{"text_encoder_causal": true, "text_encoder_mlp_ratio": 3, "text_encoder_qk_norm": false, "text_encoder_dropout": 0.1, "text_encoder_inner_norm": false}
Rows from block 2 of the text encoder of a small contrastive image-text model, named by matrix and row number. Rows with one number belong to one neuron. Each number is 500 + 25 x the weight over its row's rms, rounded and kept within 0 to 999. All counts start at 0. Numbers have three digits each.
After each neuron's rows are labels from the 100 texts, of 14976, where the neuron reaches its highest value: "fires on" is the input token at the peak. Only what is clearly more common there than usual is listed. The data: photos with spoken descriptions (Open Images, Localized Narratives). In brackets: how many of the 100, against the usual share in percent.
# fc1: MLP up (text_encoder.blocks.2.mlp.fc1.weight, 384x128), inputs 0-127
# fc2: MLP down (text_encoder.blocks.2.mlp.fc2.weight, 128x384, transposed), outputs 0-127

fc1.98:450477477481461505503446471486491535484530482526513538489454518489519497480532545498512518532479477513519540496526529532514535510519506498493520513498489504491546488531528475491436525549495489485512500503503487536527504461510502479497495508535498520463487516495515538519481516451460478472493530494514467443487474525517464496454504535493515552507467513481472517458505471507488486495515
fc2.98:496521516488502493505492553475499504480521473492443501499526459537463497544462516531502475490557482519500546490497521498467517554483495530531438499521478458533488515476502491508485503459498529493506506502541453507515442450507521493499507513492481496485480494477483504487507519541479502512494503501504485516532464542438479539526498521457493520519490526494500490498552510491532512468496
fires on: "flowers" (60 vs 0.1); "flower" (20 vs 0.1); "plants" (15 vs 0.3)

fc1.1:531464474464491501509488459515479511554539517524480496539521486522521500465534479472500496527516519470492499520497500513474506509505526462497520481505497506472489527521484480483466533501486480490481544508508496454537514495472513459500516533503455529502503538522431531507505480531471453530545508515512504527497467513542495515469487426469502521484483479521480494480556467515492493524488
fc2.1:476505474488526499518440518524470546480500520518473508481498513531487486507448497527510508523508525455510508538442506484471523529519488485542475494493481477522448517475493497522485534519443482505497533496516483534498531476460495506533533521490495510533460498522486519537515510524486427506561532474467487504498489488482491506473485495503530504516527499527496503503538464509499504476446
fires on: "flowers" (65 vs 0.1); "flower" (28 vs 0.1)

fc1.150:521485520546507536541534540477475466465517485531497481481503491525507524494516511487506512510539488438549495493549490490500509512497475502448456529540495481497548531500493486429486508485513484475523511502466540476470471536462488488475526501496501475506493510540489517545519482499507503489498492491502533499464517462520492508467501488491505485482507496545475464455493527484508527442491
fc2.150:510505512484516548497473482494512459536504511503450472513533518497486533493506505554468522488473515524534496516527521501525466502525503514515487482451513485508480466467467513533515529469481492519491444515477474487474506489483534533491501466548496527479459504489544465456481467537527481500537466469494480534516438517506516518500489516522485449495517489511540516486515531498468503535505
fires on: "." (24 vs 5.3); "white" (7 vs 0.3); "of" (7 vs 1.8)

fc1.300:453509514481522488512496479511509521476505496485480452520486484504525494503477456503492457469528485483518554515490504550480493526511486517511501527502504506526521476455510486471447486512489523535501501502498496511540485463484461500493497488521476526569490514537492486520541518483477493518539528499487526502546492492530473442483467453494465485485500544494496567525475471501532543507476
fc2.300:496539515466504479483474516530498518486503458471518507475502507459474484499497460512481542501455482499501492541468531508509500502503523515483476483439490521540486555541511507489495528463484511454483526507509516518556524470532521485480510498504496518449517445453500527490520479491539514511479491511520481514553500511457518521523511477483531498465492506489498467490527528544498533453511
fires on: "trees" (20 vs 0.7); "plants" (16 vs 0.3); "leaves" (13 vs 0.1)

fc1.204:507521522506523455501479505555507522513520505508478560503486527500506478482507546468486477484542463500521512480481514500519492546523538460469490494485502512489447457536525468545504512471499505491494499462534442509505526485534497477500502518502503533528488480521506472485506534526480548516490476530462494486509444474496461537513516487474478522537509500479510539471482448504482526491507
fc2.204:496511486500481562517435479470518477521508493508489498521467499465490516483497505452474483493562468465474514538483490481505504516452549544516525471507455456479504511476471474468489515491512479545504518496500517535547504479533506483458492506527527454526511474529511518538472504529499489508512527496520515498497510544476470514558480481507460488476527490498503487525480516517501524513508
fires on: "trees" (17 vs 0.7); "the" (17 vs 7.1); "." (16 vs 5.3); "we" (10 vs 2.4)

fc1.125:550472453545502499499476530533499510528493533490496470494478485555469457519502494504500479511496513456502474483506519490499454451493506491508519473516547525530490495514514474480512503478538494486527550537492503532462435485521538551479481494522509525518518446506499507451532496473514477503495476527498502491527472500507479514454513468493510510535467485478508478512523459511526534501501
fc2.125:418491531475526525499533469539491565468483492495499505509452518465525512466454486463495451506501507507524518491482489503527533540510540477476520494495532503498498487530491472495513470495496475495494507475495492479470565503511503482496501528508495482504510499503473475506480483521483471495503512553518481494472501516487494550521498541520509534497452504469554499524482497551454530507507
fires on: "." (16 vs 5.3); "the" (15 vs 7.1)

fc1.137:498507483490526558527492478480533491505470505503528489509527529507516496537493510533449488505508487555491484447495478499494493505542506473481486475530546507517516498499474485529483535475490498530511534486468442485493465530518479475489505505503464494514497524490487475570481454511508456501504488459479466490454469503482548496490510518483527547511503462501491506504566499481483527535513
fc2.137:521497506496447497513487538506505496498523490493473526470482503510521515494476532448480481514490402493509483522512477525511457494568510513528506496525530479497478475477491505516481493508520516532529478464518526500525501535507451536516542485509493464458500525492480496494517478511494498540494503471485491490512539500482520498497560480493507498543462558475485493509443522512476479485531
fires on: "standing" (29 vs 0.7); "laptop" (13 vs 0); "man" (12 vs 0.4); "speaking" (7 vs 0)

fc1.320:515523490528516507429465490492474499480513509480492526534527509489476525470514512434484473492484485544498503454514512481499504482552518510492555506533533454479563478496539497490454474479496508530505479517473496523458497472534477516488498481498517526505496482515463461526512518492512510460468465508495528485526488500555512499494527505481472510484536495509531536477452481493524487511514
fc2.320:477514538463468430499511495527491511457493497509485450467529476554507531506473511566477520495488509482457529507518535483485553486490527570457488504471480485491471484481482546533513502505507511533499472492513503484538489468488502459502508526529478517525518459511500513498478464536486541496511519491517495525515485522470492498514490452494497514496494514484507550492510499470472492498527
fires on: "trees" (66 vs 0.7)

fc1.310:534462546485465515521485523508492483434505489490495487500548532468493502529517526500526529509510507519502538524468479487473471490529525493463510493532549501475505450539524463501483477530502488526504501542499452492457501488521532500487480473484506512492464525521447491482559506502487544486495493528479478450497483500489497520525510469457518502522458472504499495526545464495488520522501
fc2.310:480491492485528502481474484489494504479533453510522465497512469495495506486488462510495497512485491511514527477459501526497537517478530511475548513551474483451489499481483530538486491517460484535497524482496528461537492469459471501518546546515481543483482472520486455513506491542478478522498546494488494473541498495541472505573499464530539487494516485469490492485508533509534514473525
fires on: "white" (24 vs 0.3); "of" (17 vs 1.8)

fc1.106:484502532507449494522484489499497533513552507506491471553498442518531475522512481515479532518505479485505526458475485483493501540504542508509488503523520434451541518502474519527488520514568509518499477516495489517509475477463506500515475534511504522532498446504491482533490539478477535479493461498449494505464495500475506492504496474494477508523510474472513525533466473504517458489543
fc2.106:505561501537470485472485528481479509468498521504437480511525492509499527459478524526520472429469508545460501501497514502481471493538552522464506505486477464511504475508508532462474510475512525520484496502548486495500490508489510534511526512512467469506473522461492537478491481559489528495509479492530526499494506533507454532499467483513486490528523475541468506471539521504510526480501
fires on: "trees" (36 vs 0.7); "leaves" (7 vs 0.1)

fc1.173:504496503502481534506541492473525482488535493497497541488487483474472497453475515523535500478543474522546494507464511499529555480485508489460514467515564474479494484497521567508482513499467478484548519458524508471480508504502505516495539506503498516482539465472501501520519458499512517515502508507495463434533470454471532485527442502495517479486508490541480502524502504514472479497501
fc2.173:517434527501524477472519485495493490563550502550498510444470502489522570497494511468471521469491489478491526472497455520520496501503477505484518530453503510473495511498503518447488476529537533488491522533510491480539451545479495525495505492486479516497479472493489477522475543528503501496506494476489477507515504492520504491455536507486525496548483461486542508478475538504528506518505
fires on: "standing" (47 vs 0.7); "sitting" (42 vs 0.4)

fc1.48:486498581477531465539515546522490506495514506498498480511484479488458479494487500503492522516522465478510468479486547501526482478497484481477558523511544523495491542478544510507498490493514527488520459501475508498501504543504552483514514553473505523485458510501475504465492547513494459510478482497468546487521462532471506524486497516532483510460496492501471446511444499512514497492480
fc2.48:528514482517480484513454524539501472481459524485491479486507515525528509517486487494534496512482512527450528532458496505461527510488491543550445474482482525498515502466495496463501493486475505471530503500520507494517499490470506471528503492511501435474521520505477500474514456498510535507505502519533485512482539506535454475540521480459495482504515527523529517463573538468544489481488
fires on: "top" (47 vs 0.3); "people" (10 vs 0.7); "yellow" (9 vs 0)

fc1.276:472507497506483473473520494490500511505516555474495522509493465463503513508514513492524510495550524546511497490494507503465542511542526528493485484498449482518472475514455523507491487504491515519492528534503522528513491532474503507533518519476493481495483498504497475535501491494457437510509525504471488447492529474533471501485511533471516566501535448470500427529533523513509543461488
fc2.276:496469553503528520485470498530513576452464497440495497522514498491476508485515482490516527518482487516533511474477508476505473491481522488487516520493540538482531503486456514475474528524479456550514456503521498468475530484517447503434523490519543458496505510489528483525497459488504495490475494495524491469519523485483526542513513488504519524506492485503475500528523491490502482500561
fires on: "table" (26 vs 0.4); "glass" (16 vs 0.1); "glasses" (9 vs 0.1)

fc1.370:495465451503491488475495499525524539557507501502507448492486525518540484525514495477534446504476482445532533504488484559488524508490462495516455470490524487529495537525487490481482497520500485489501567500521507458480496457488491491523457504540496537534519500559484499524551493471480478500492501486500474522491490491478503520469492475452494484496497456495511485495546474508492491510497
fc2.370:506535484528509510502488467466492556473551498481509505488501473496513458499483497508517493509506516441514526541490541490471529541467492503526453504508433494465476478501516468515467504548468491509470501516491470551483528522498488487511533580458481504506476472521460510526512527492496473487527526493461508513485524510517517493466510483506493542517539476487486510515534506497488514471501
fires on: "flowers" (42 vs 0.1); "pink" (20 vs 0); "flower" (9 vs 0.1); "and" (8 vs 3.9)

fc1.23:474523511500490493469530493500495527471509483504505541475466492458482485483520493505518453523549495471505472549470497481514483472517522511500466482535459515487529491477529474509490522489515490527584511502528493495528506483466533454526522534489466444544487498543486503486477516512509481486531460521536504496512480474475473497497515479503503538478450499520534507530468526486454503515484
fc2.23:484500460462508481463530486438532464528541508526501521485510478486515501452530495534459526466439506518472463490507524476495518510514465516509463482513475505545498503485536503505497491500538546505482502504483487498514523447503466518514476483515505489485541502548504476511522511526500510517512492495515506470524497508495531476509546471529522494474519483492504471477472544511452571491477
fires on: "trees" (22 vs 0.7); "sky" (19 vs 0.5)

fc1.131:506493499479516513486504499528473498488484524541516477519534460531502487521509485530561467506516517494468541482529491512540485551476478490516515483509504479484480455495464534438558467478516488541515535477537458513492479506519509487524514480512533505514487486498541458497479441520535502498510536482469457456476536478489473501471503480475487493519533505545492490476511496512471495511501
fc2.131:506525530514531512514504502513515512448469441480502501502462468522484573482486488480435475498473504475496518495501505515506501475509510535514500500480510490503454488500502507489475525516501495509478471510471514476490517468535473478481484472510488444529499476576461507456475498519503519502503475513519475556508514536499539466542498534533502541522524490523518488516465492536531520498484
fires on: "white" (13 vs 0.3); "color" (10 vs 0.5)

fc1.10:486511482519487536494473488555501493526535481469521489507497497533503500515457488516487451484544486480525497508507535478483506504527497503469495537497486572511519544506500494483503495525494484509501454549565506492496519490466496524460496505497473518489511448491515507505515497550497515502459545467524459481516419508478482512513488522486564490482496483515479478518492524461482522497488
fc2.10:471502500531539473477479490489495545502486443513522507447503523488513480506438491504539444517518519475493493513481458508485494467511514473501442490501497549493483486514508512529487491493472477481498522532520445469490485515516546528508493509465530502524510461533555513540505507477451508509494519494499519505490511473482502545516513484489492519521477494538561513508543497496487498464539
fires on: "white" (100 vs 0.3)

fc1.251:505447557511509466481537521519509528532534537464527517466506537479502492499475486495471515479524518482479466481518501481507491512502500522528458467544526548516512518487494481517441513499486468466519513493506506510458527508485511548455491513517494496495525496459526472507504542480482498521495473491467507512478491478532459441477547498517478497510508511488454516490514504531547512452486
fc2.251:476517466454477524488444502512544448485483474470508501528507499486517542490477506486521504486480525500510526496528480495496495458523496563453504466542492479449515497508463470480544507502526517501489507506508475522540506470455501451500527467508526516535495543525494531503517459497482514434475498495503520507513507526483531505511470509502517507535501515503537523491474481489480506559519
fires on: "table" (19 vs 0.4)

fc1.156:498481503498487486526486509501495492479526480453503486480504534485511531534515545472493505455500524510463439478497481495468527468485538500485491515499477554506486479502531504533535507508532475457510485523504482495496521489527487518480505538523477452519510476504479541544476546508472500490473533546487467506519482488517486513497425513504499513508494494561491503482453552510544465488486
fc2.156:531519474505527524494475502459525501469491515538486490494484496514522495482491468462537503512498475456476547522496491514564491493479527500494550526508524473499557470528476495488486491460456505525454526518507571475516490491518499484490503522472465488469510479479521475550476485529493530513469492522506555472518506505474472502518448479484517456518533523501478497511506469487533511500502
fires on: "white" (100 vs 0.3)

fc1.373:504504470485479484484464499495525469478513477508502480511498475500474527549484490450527429518542498478523462543474496501440514519526508517523541498503500505504489476561484517490485538508488529523469509502483491481507511484556497485539490479520489521532498522523500548520438491529486504464504529476457484473498510493500468478514480491475538539501498506492514472495521536521497442474516
fc2.373:538466504474495496444512497454509501510506503469531536511479470509523483486461495485507477504497507513531500483445606481477492517495498437489470516531517469461505502514477503488519536438482503545489497517506513496495498497495473533493517494497511541492526485536564493520473513523526491462539485531476497487526505493477500532477516497494518482507505536474481529516508487529514470493488
fires on: "white" (100 vs 0.3)

fc1.159:484477531516503490499472512485483491560526519465502527503474521513519468504542533581505443502480498556501542511469490475483499474500519526485471456511518506493531478499476463492512524533467500516480465475496518495497484508500487513474486463504493524541504522525516565521543458498511515481505435492514485513485525487470491503488506477471494495502515495497495473452475461489473534501532
fc2.159:527494450498478492443515498482495484525490516496526523482504474490527496542490513505520534515471530548484534556498511517487519491560488491531463522493493517466499524500513486475491515495493479486483491490553496465486533505512461480546499489486521494520508476516542428495467526481500465484464471471506510455510502510523463486520496518535508535557534493492454480526481515514479466503483
fires on: "." (18 vs 5.3); "a" (15 vs 4.6)

fc1.178:523526534546531523468537500500491489557501521500509447534459503479472449490462522509527448470521518518459498514486461497496516523517504557480475465495477496518496472526536523514550475527474476495506495526515518499517526466512503508487513485538495471494528474503482552458512505529522480505472467492498515489468475464508533534501490493510484475503475485526553492482485499519489494458504
fc2.178:542531490516507517505504507492511477533518477535472541508491486481473509477499489500461489490489495506557530452480505468486459485497545527475499473452494470543465472490508507519500498499541487513534501478526524487509492496522522531497514457477536528483493505539479478472484495485484561513533503505472496537481490476493441470505484474531494483504530524537467491510463528507458506547552
fires on: "painting" (14 vs 0); "color" (10 vs 0.5)