python train.py --encoder_arch="resnet_bottleneck" --text_encoder_head_dim=32 --adamw_weight_decay_other_params=0.01
Rows from block 2 of the text encoder of a small contrastive image-text model, named by matrix and row number. Rows with one number belong to one neuron. Each number is 500 + 25 x the weight over its row's rms, rounded and kept within 0 to 999. All counts start at 0. Numbers have three digits each.
After each neuron's rows are labels from the 100 texts, of 14976, where the neuron reaches its highest value: "fires on" is the input token at the peak. Only what is clearly more common there than usual is listed. The data: photos with spoken descriptions (Open Images, Localized Narratives). In brackets: how many of the 100.
# fc1: MLP up (text_encoder.blocks.2.mlp.fc1.weight, 384x128), inputs 0-127
# fc2: MLP down (text_encoder.blocks.2.mlp.fc2.weight, 128x384, transposed), outputs 0-127

fc1.349:487532498502502508492483532505507477497486525541513478467499497481527492468475513503548491475509502501482506474552547515506492492503539535542529510529513506485509474489480451479479505489494485508538534502463484453539517499477507489483504472576518484536524513551479522467468509460483508498523489481491502502494512432526504512504491469469539511465455530488529535433516489493490480506497
fc2.349:501487518488488541529521485538488488494491473476501485513541503509460516495467509497514497490554506486502485501481505526483530540481531559483498495499514466471521553485527489500480554564488512435528509495500561515488486490490485514504501495480463500506455477488488498471452513503504481519495500520483478513520519481482500514536473512498497426525533472500480490445522530514532478499451
fires on: "." (18); "stones" (12); "leaves" (11)

fc1.115:514527528487507532520472525495491502531490508475482527464480500464502513489504537521512448500542537545513521563543486496444493480528539518495542491489490486493484475512492487528533527458492521534521493513503524505482480484479489482534489503491513514519522497532465496478509509449476422454494497512495506488511528487512473497466486498530531497475493548494471502491532513457475489444520
fc2.115:500507538511462443519495504498498506549476514521500467504486523536472506481525516500477497498477474490472512449475526565477532538507518448552466508487561481498489512495544506521464495511505524477515523534492526491505475513481515470483478498463497503522544514457475482507500503530489508478531490506458506514545486497527478484463504485520460537493531483477541539508494480481504463475492
fires on: "railway" (12); "," (9); "and" (8)

fc1.210:529517487494452478554505515512484549512501511485505503492496479473461510509444460521456479490516487434525525482538505478496513497515497518473526493479465500451530516542537467493493484576483519522501505493544522511507500469511473460528492489464485511519464518485498509511514479546504526521462492505495528495488523513504491503512530489501513517500504549531460449492487522513477488464463
fc2.210:483463502506504519477493471503475519451527497533485530496471464506462512460507554497528501529469514472504537535501522508485488496449487464506479519513510465491534465504541476494478504490505475457499541553536496508480514501471494518516487488487489505503505536486499491505467502571542475498542502474490478463547467518487469487511523523447502526524536489515489478485487487535535533503532
fires on: "." (20); "picture" (18); "photograph" (12); "poster" (10)

fc1.65:541509529479496501476535527459490519446502499475520482510508499492558516509470476465517478502541477518514486480548458490478492499523505482505514524494477478487504521520462518497496518447523502474521480470488497535518458532516451527528473536532497492565509499535493490503492519513490513499499480466485520545537474465547528496511513511447473481504514466542507468484488479545518497487513
fc2.65:468495509469497491501503504459483548496528485468500489504507490487518484507495559541485516499481507523472478519540472486515498494531530506490492554509477457516513478514472481499488474512516562548474487458468491501515530463518504469517493530500478515438561499495546513471478503505470521513533451465519487504513473505507508494517454467530499528505499497449531498504534527496463497483535
fires on: "leaves" (38); "." (14)

fc1.109:513552494478484500509466488513522460456539511446488492517510480492497486432454492490514472494485517497513503494491494487508474483465493499475526514537484467518519515497543502462499491489507507514516548456525463542535492486540543497483474501536501508519548540524506527505529491520475518477476523469528519491523478477518511460485497504472468508503502513490571449508450516527502491503482
fc2.109:475492468498483520528485521536483509520513474500536505541513524475439485509540491497488515471497510464464506543540476495484533491508537485518465514471556504538574451482525457491495464455504478468524477485525485498472508516506487489483450511513499497517555458496517474534491490466512507530497517508523492510506500500560528491507489496484460494543501475500478515517463487499507495485498
fires on: "leaves" (56); "." (18); "and" (9)

fc1.181:500489498472514502498496509472520481497493473488493506540502481501528534525532506485541501495545524499484495542557513503483495512563498492473465512470520501478494475508527538501522427502523518506486471516500508495503517472540493472520521489496477517480499450548482522494550450533475509509489487500452466493507456479463469454471491506505471489541528491536509480526559509504505490459502
fc2.181:521490502462484501536502529474518499506531466478476460487451522475513482517546542482556501497510515461546505519500516493475486482490512533517502489476535520484471495537532508505535492465494487526497478534518529481490538501510498503521463487505461527497476471513527515509522460509482497505444524537489471519500563486514489527458455510479477506505480538518517512491515451504521469446473
fires on: "snow" (37); "of" (12); "see" (9); "and" (8)

fc1.148:528501539498486516513499487482454482513498489452553497523493483493526506497565524475502491487531499546494532505494493558510527503548494452485488508487518508496477528499504500504495442505528490483484523538512514539510523475531490479512510531477499538497507484507454488483513487503501541448482488498494491540514484478450483520474498522456547507495462486549494548481525475491500469446518
fc2.148:479521507476506526484461515479492498507527494468481467507471491482516548451523513514518516536456548470524511522467532488484428489511539544522452470476514457520491508577480512467525491492511494502492501505492522472502525516502476538519484489499461482518459513534492524473503488541465506518471477507487519513491540472503501476506486492503496486560552487511500483467482492495525506491518
fires on: "snow" (51); "<end>" (17)

fc1.59:470451530466504516492565482477482518478487515525541548522491475506523456458548494479490525513516516518459490508468501472513559496506494523497458481521539474502553462501522525483519490489485493516505501502507461471489529514486497513459511498523495546512543465515505538484493487492500483510466518464498538480535520498516487520493497464488518476505473490497559486508476472510521455483537
fc2.59:491472518461513489505485497505481525490539514485455484488495424513493527496503491512507500509480511475460491503497511511519486501497483481528482523478525476530462527492498518502524455547553498541514484513458484584468489460468501516518538490497522518493475473538500516512465526512515490541514521505471527481530476497537452509495523515462504484458503459519459468514513510512503537535492
fires on: "." (28); "standing" (11); "," (10); "and" (8)

fc1.53:498510525473519546506475477504432512500543477491438456544516489516502512527538504511500473501522541504527444483499507513511496517557513462502500520509507502492464481498510511484485496490487514480473471507498479516481517542535515527511497501478490471477529451488540486493483486497519486488550494478515494529516499507448480511527521510444515483547515489475523525500509453465459541529517
fc2.53:509502487515473516518430486511474521519488488486491511505520519479483502507473519544578499513485500545521523489510514489495501493533471484504468451526528509511489470515471477507492480508463495535479526522511487494516520492485495470483530503507505521429496467504465510491520495465532449513498490532504478536495522453514513550467463478533500550514498539484487546489480532520461471479525
fires on: "the" (23); "." (17); "and" (11)

fc1.347:523507518525475505496498495478491527465468493504501511508485473530513487522523512524469495464520483510545472487456503499516527482487546430518531495547515455539514475498504527520504498468526478487527524438487548540458473548473506473507490497501474480489449492545469500525484499511490484504495464496471517534508490511468443504454480498514496531489502510521532510458488526492517493464478
fc2.347:459487494505480523484504537509527509526475480512441455550502486490472480534507488526512519452485525516516503520516520487524496475480483506526506559524529486519463526459506482488500473495481494518474452546530485497515497544528510494476486499496541525476518527515525495535510517516479480507506524445493532472541473519507518510474489523465480529476522494464521450496445487455501485499532
fires on: "." (26); "black" (24); "dark" (17); "<end>" (14)

fc1.256:545513512461495495500442515508507516446479526457513517533472507500455499480490499534520472464514527482513539499493521510520501478510539500517509525488438506481464478506465473518481532518525504517537510523454511474488467491522509483445525490502536490476511477504507464523486517484489491544520517501470524543522448509505549505506506474492476505459505483472485527526523518504450544481516
fc2.256:498482496479489480477530510456495488500501502469482530546485473530494509498472457468477527514547562552501459511491479517519489508516472463464483469510517484499485503491525528533472482496485526470487521551515453500541497498474551502497507499534514483478478490540495538533528467528526533458468482546526490502483477500516509508496479527517481499514490479478494473519536512546500477520455
fires on: "leaves" (33); "." (16); "the" (15)

fc1.177:495486569509528490534494470483479486500467486489497468508482532488509527525551530491483465516508528490555473488492511475519477473531461483509484496529521488513507450457556533547480512516496514532502477468499510479482495483482495498503511543483453512517513467503539491486469502502543435500469486543494492548482503519531495502481536525490477474509485481509480457501465519523516503472523
fc2.177:489465470529484517491471500520470503474515514501483472491487500486539484493483500485495541514492449570490529505499512506459522494495485439520496478540527472471549538533481520526475496494509560497490517511463501491474448492514517488463541498500485508502490497507498512516472484495491498491479509506521519438512527494450523513481480524510502522543474537535459487481507560492460527513527
fires on: "." (21); "there" (15); "the" (15)

fc1.5:514512462520520490508493500537486513496518463533463507506509514516475466544493508472467539480480511500537526516518505492466501570478528464512468516505493525522470474500474516506499484489481548500554512536554516468505515484524527517512535522485487439480547532480483478488476510473520495499501455494468489443513466458508492496515518488510517508504517444502471526488517452492496508519474
fc2.5:470517444493506465487480508512465521503502531524488493504480504476511495507498486505518473498459503502453487458541445488527480511519521501495488510496459492560506540446479503474506509503487521473479479508509458547501495530517460522510508477518510543493488459491493494563528488508476499548504501556498521474462482479502461521499525531516525498539484491513531507520455534539471526514520
fires on: "the" (71); "are" (8)

fc1.212:511517485482474499466544451463505513507497479524495477526509527513489537474537499480546483488513493491475515472517474523495486509528512475479541493524472473506482474503485491517489503504490523494525483498530527538524525488492504508463488580482520521523511500503453492561449493545469501499536534489478480519491473515483550507445480527483491478529546492502527505451525498510497463461507
fc2.212:523493491484509482517512467501468534505512541492454500490485508540484524548467467514530519528480480539503484519505477472491522476485493478503473496516509483547483480508521490520436461470486517500542540504515468478542541446506516529526514494525516555464542526513513500497537512489497508523509423489465503499496493487524504491482467472494505529544487478493509473531502474476474492465510
fires on: "plant" (24); "pink" (15); "the" (15); "tree" (7)

fc1.202:515490543479534503534520505522471506472476483521510461489508499495493466471491555486490482489538468559543464560504491517506503519488475432508501493495480447534557485503527509465513522513479536490508545493506474488490492518510513504538529461504509503504541515495509470496475510561482521493442503470481473477497518474494492504492482513550491504469510474508522528470482517510489513522526
fc2.202:517494524553464541534490488490514538476524512496513453532496489507496499502509527512492557446478487522468534499509510486511490520476489498522497525495503472524489484451519430464505464470525545464530481530498515498492461518533449478448502490513505496507506497510471519491502475488493512518503496490504550524466456522459483456536547517497500471476521514499506503479524535518481481511526
fires on: "." (52); "dark" (46)

fc1.334:503508473510455469496467491501512527474509529501530501518469498502516518463516509493478488547515491558495488502487496541459538487496515498461517446482500493464561487529509505493492461503490510496490543530471540490513483480505502535489490507475542477558524521481498468492542475465506530552483471490508490505527478504525507519459466480510467456546486534475488510499503477514471511542531
fc2.334:485489573473461507487492508502483485516460475511472450516511507506484502475474487507527511501462493505540478545500491492509534521506484493527490537532528459496514489441511517529491494458478482510470479530537479536525514475506485510485495513501498469547496455502492493526494558506539481453504533511475479539471488502456472516508463559501521506545483493491504516544499479501491487518532
fires on: "the" (26); "." (21); "is" (10); "," (9)

fc1.85:460480515512527493484492476470487479512543491487498445484504505509503537484527473499513483475509518513536487534525499526449501513553497454498455512550471520446510483549532528482501513506499523479505520489482509550523551493500468453532514448504512497506509451522509528474502450525525508483480527526462493490470510521509486507508528468522494523490509456517495493484535536480482495475514
fc2.85:547458547451493514509480490476519499506521487484513470493452552499526499499533507511518468528511502519489489510515512494491493554527484509493445509527491470503479492531484495501478516537508485505457510535494526461476502480469493500521477466489512514521491501525528493516458508495458509477439490504514479485460523504537489524525449521522492520517549527493503537453492423515503489521515
fires on: "snow" (27); "white" (24); "," (10)

fc1.164:465496499487476492432490468522507526454533491506530519474507522496505514521483480479505479475489505482506500465540481488487474522495476499481499467480457491522577483531500526505472508554504518532592494514531513499484510487509527501522530506480474493514504471528495515473500535505541485494518471525494528464522477452510476488499503517490474508513468461502512530541446527496508483522481
fc2.164:500531485498488507458536544492546511532556500535518473516523501453511484461538463507478528496468484497530481522473500493529536531500486507526462489498468466466527495477511513490490518512513474475483499525510478528529445494479469508491475511546535527477557497478484485518499541507491494520509515502491476469515458499477512551508506492532513502491490456476440536490458474487490520491502
fires on: "the" (25); "sky" (12); "many" (8); "<end>" (8)

fc1.3:475482489481474471524524497475529471502457492527567529471509515519484498510518494514532479480474527468501498463502495508528465559517504524479522523476528516526465474546482500506512526498519531522555499518504476501497519483465526495450554486529519479498504516540475486504474502501515484512524484449528464517499526515497489464509465451511517499520480468471475514515448485483482482547486
fc2.3:555484518490510523518514531482531505510484493441517469508552522486494540460501482478494473523509492483535501507487522476476503481495517515537473470508500513477461520526492485484537511472502525482463504521513506563549444468521511536466524507509514503513517512499487441449522485499492475494517482442526502511482501492461513529464525505508504463480518472512504512517457456487541505528511
fires on: "." (28); "<end>" (16); "can" (7)

fc1.243:483512499447484538516514467555494536460484480511474507519474489547463513474508520488496488474514559551504476493515439512515497480475484517488508500510511495477487531521496520530499481497476536510477523460522520556510485493489478507518464510517513459494494508529485477505539473531513500461484544510479492564484439509483470481528515482472529487507524469538488502475487529497513477476512
fc2.243:491475529522508509515499493504534491521540508475511495492453507461510495548494498536507493460510508478531508494532523500501519510513499468493473526511512464480476492534528513510502540499535474459497465518480461454463463459544546483466516451492491535469509492509507513499466477467495491497489507511539479482482526482500566517485483515503519541514539551461482531501500476478438499518508
fires on: "the" (19)

fc1.371:527505502453484483504469475516494516487502528506476486531505500476489445517536489525516522545547457525519459492497482520485489485484515490484461502459508492488521503526485469523460502525540541521531505520524503533507518449480472497490506553556499485514484532528508517487527494459458502556477510499510502458497477494502469505462498502452448538473504507486517523527532491474491528498527
fc2.371:481500487500510508507454475477473486504517461489472527542552499511491537486507484546495554473517513460511489538538476495493467513502547533465494425504495475493502473498484465527479532451529523523465494530514500473541458485497524484499511542513444530528480498484456523502519474523522499491541505523518488502535463507480520524526499485503500485535472487497512504477476475508503526489481
fires on: "leaves" (78); "plants" (9)

fc1.242:501498482478467522497495446473549504504502503508525502509516549512507476503548501472441458485496509485490519475527504490481538466531545456490495517494477513506487485490514554521470483461454531496516475566501509507523467482549470528470499494480480489511453537488514525500485489509530522479536485484477536506502502541506493512527523511468530528454509483504477466532460508490491485482503
fc2.242:534487480514500511481479480500528506491514564470510483511490498520564515518489517481484503531472508504466503534496526508498486494493539538521513523513537448472541442510483544467491496499483459481481520477548483484433491486522529488530491525455473483474484480551475524468532528481495518484513526479489493515496522482535457510525508537493487481466483470527512455512506497489516524484494
fires on: "podium" (18); "suit" (11); "curtain" (9); "tie" (8)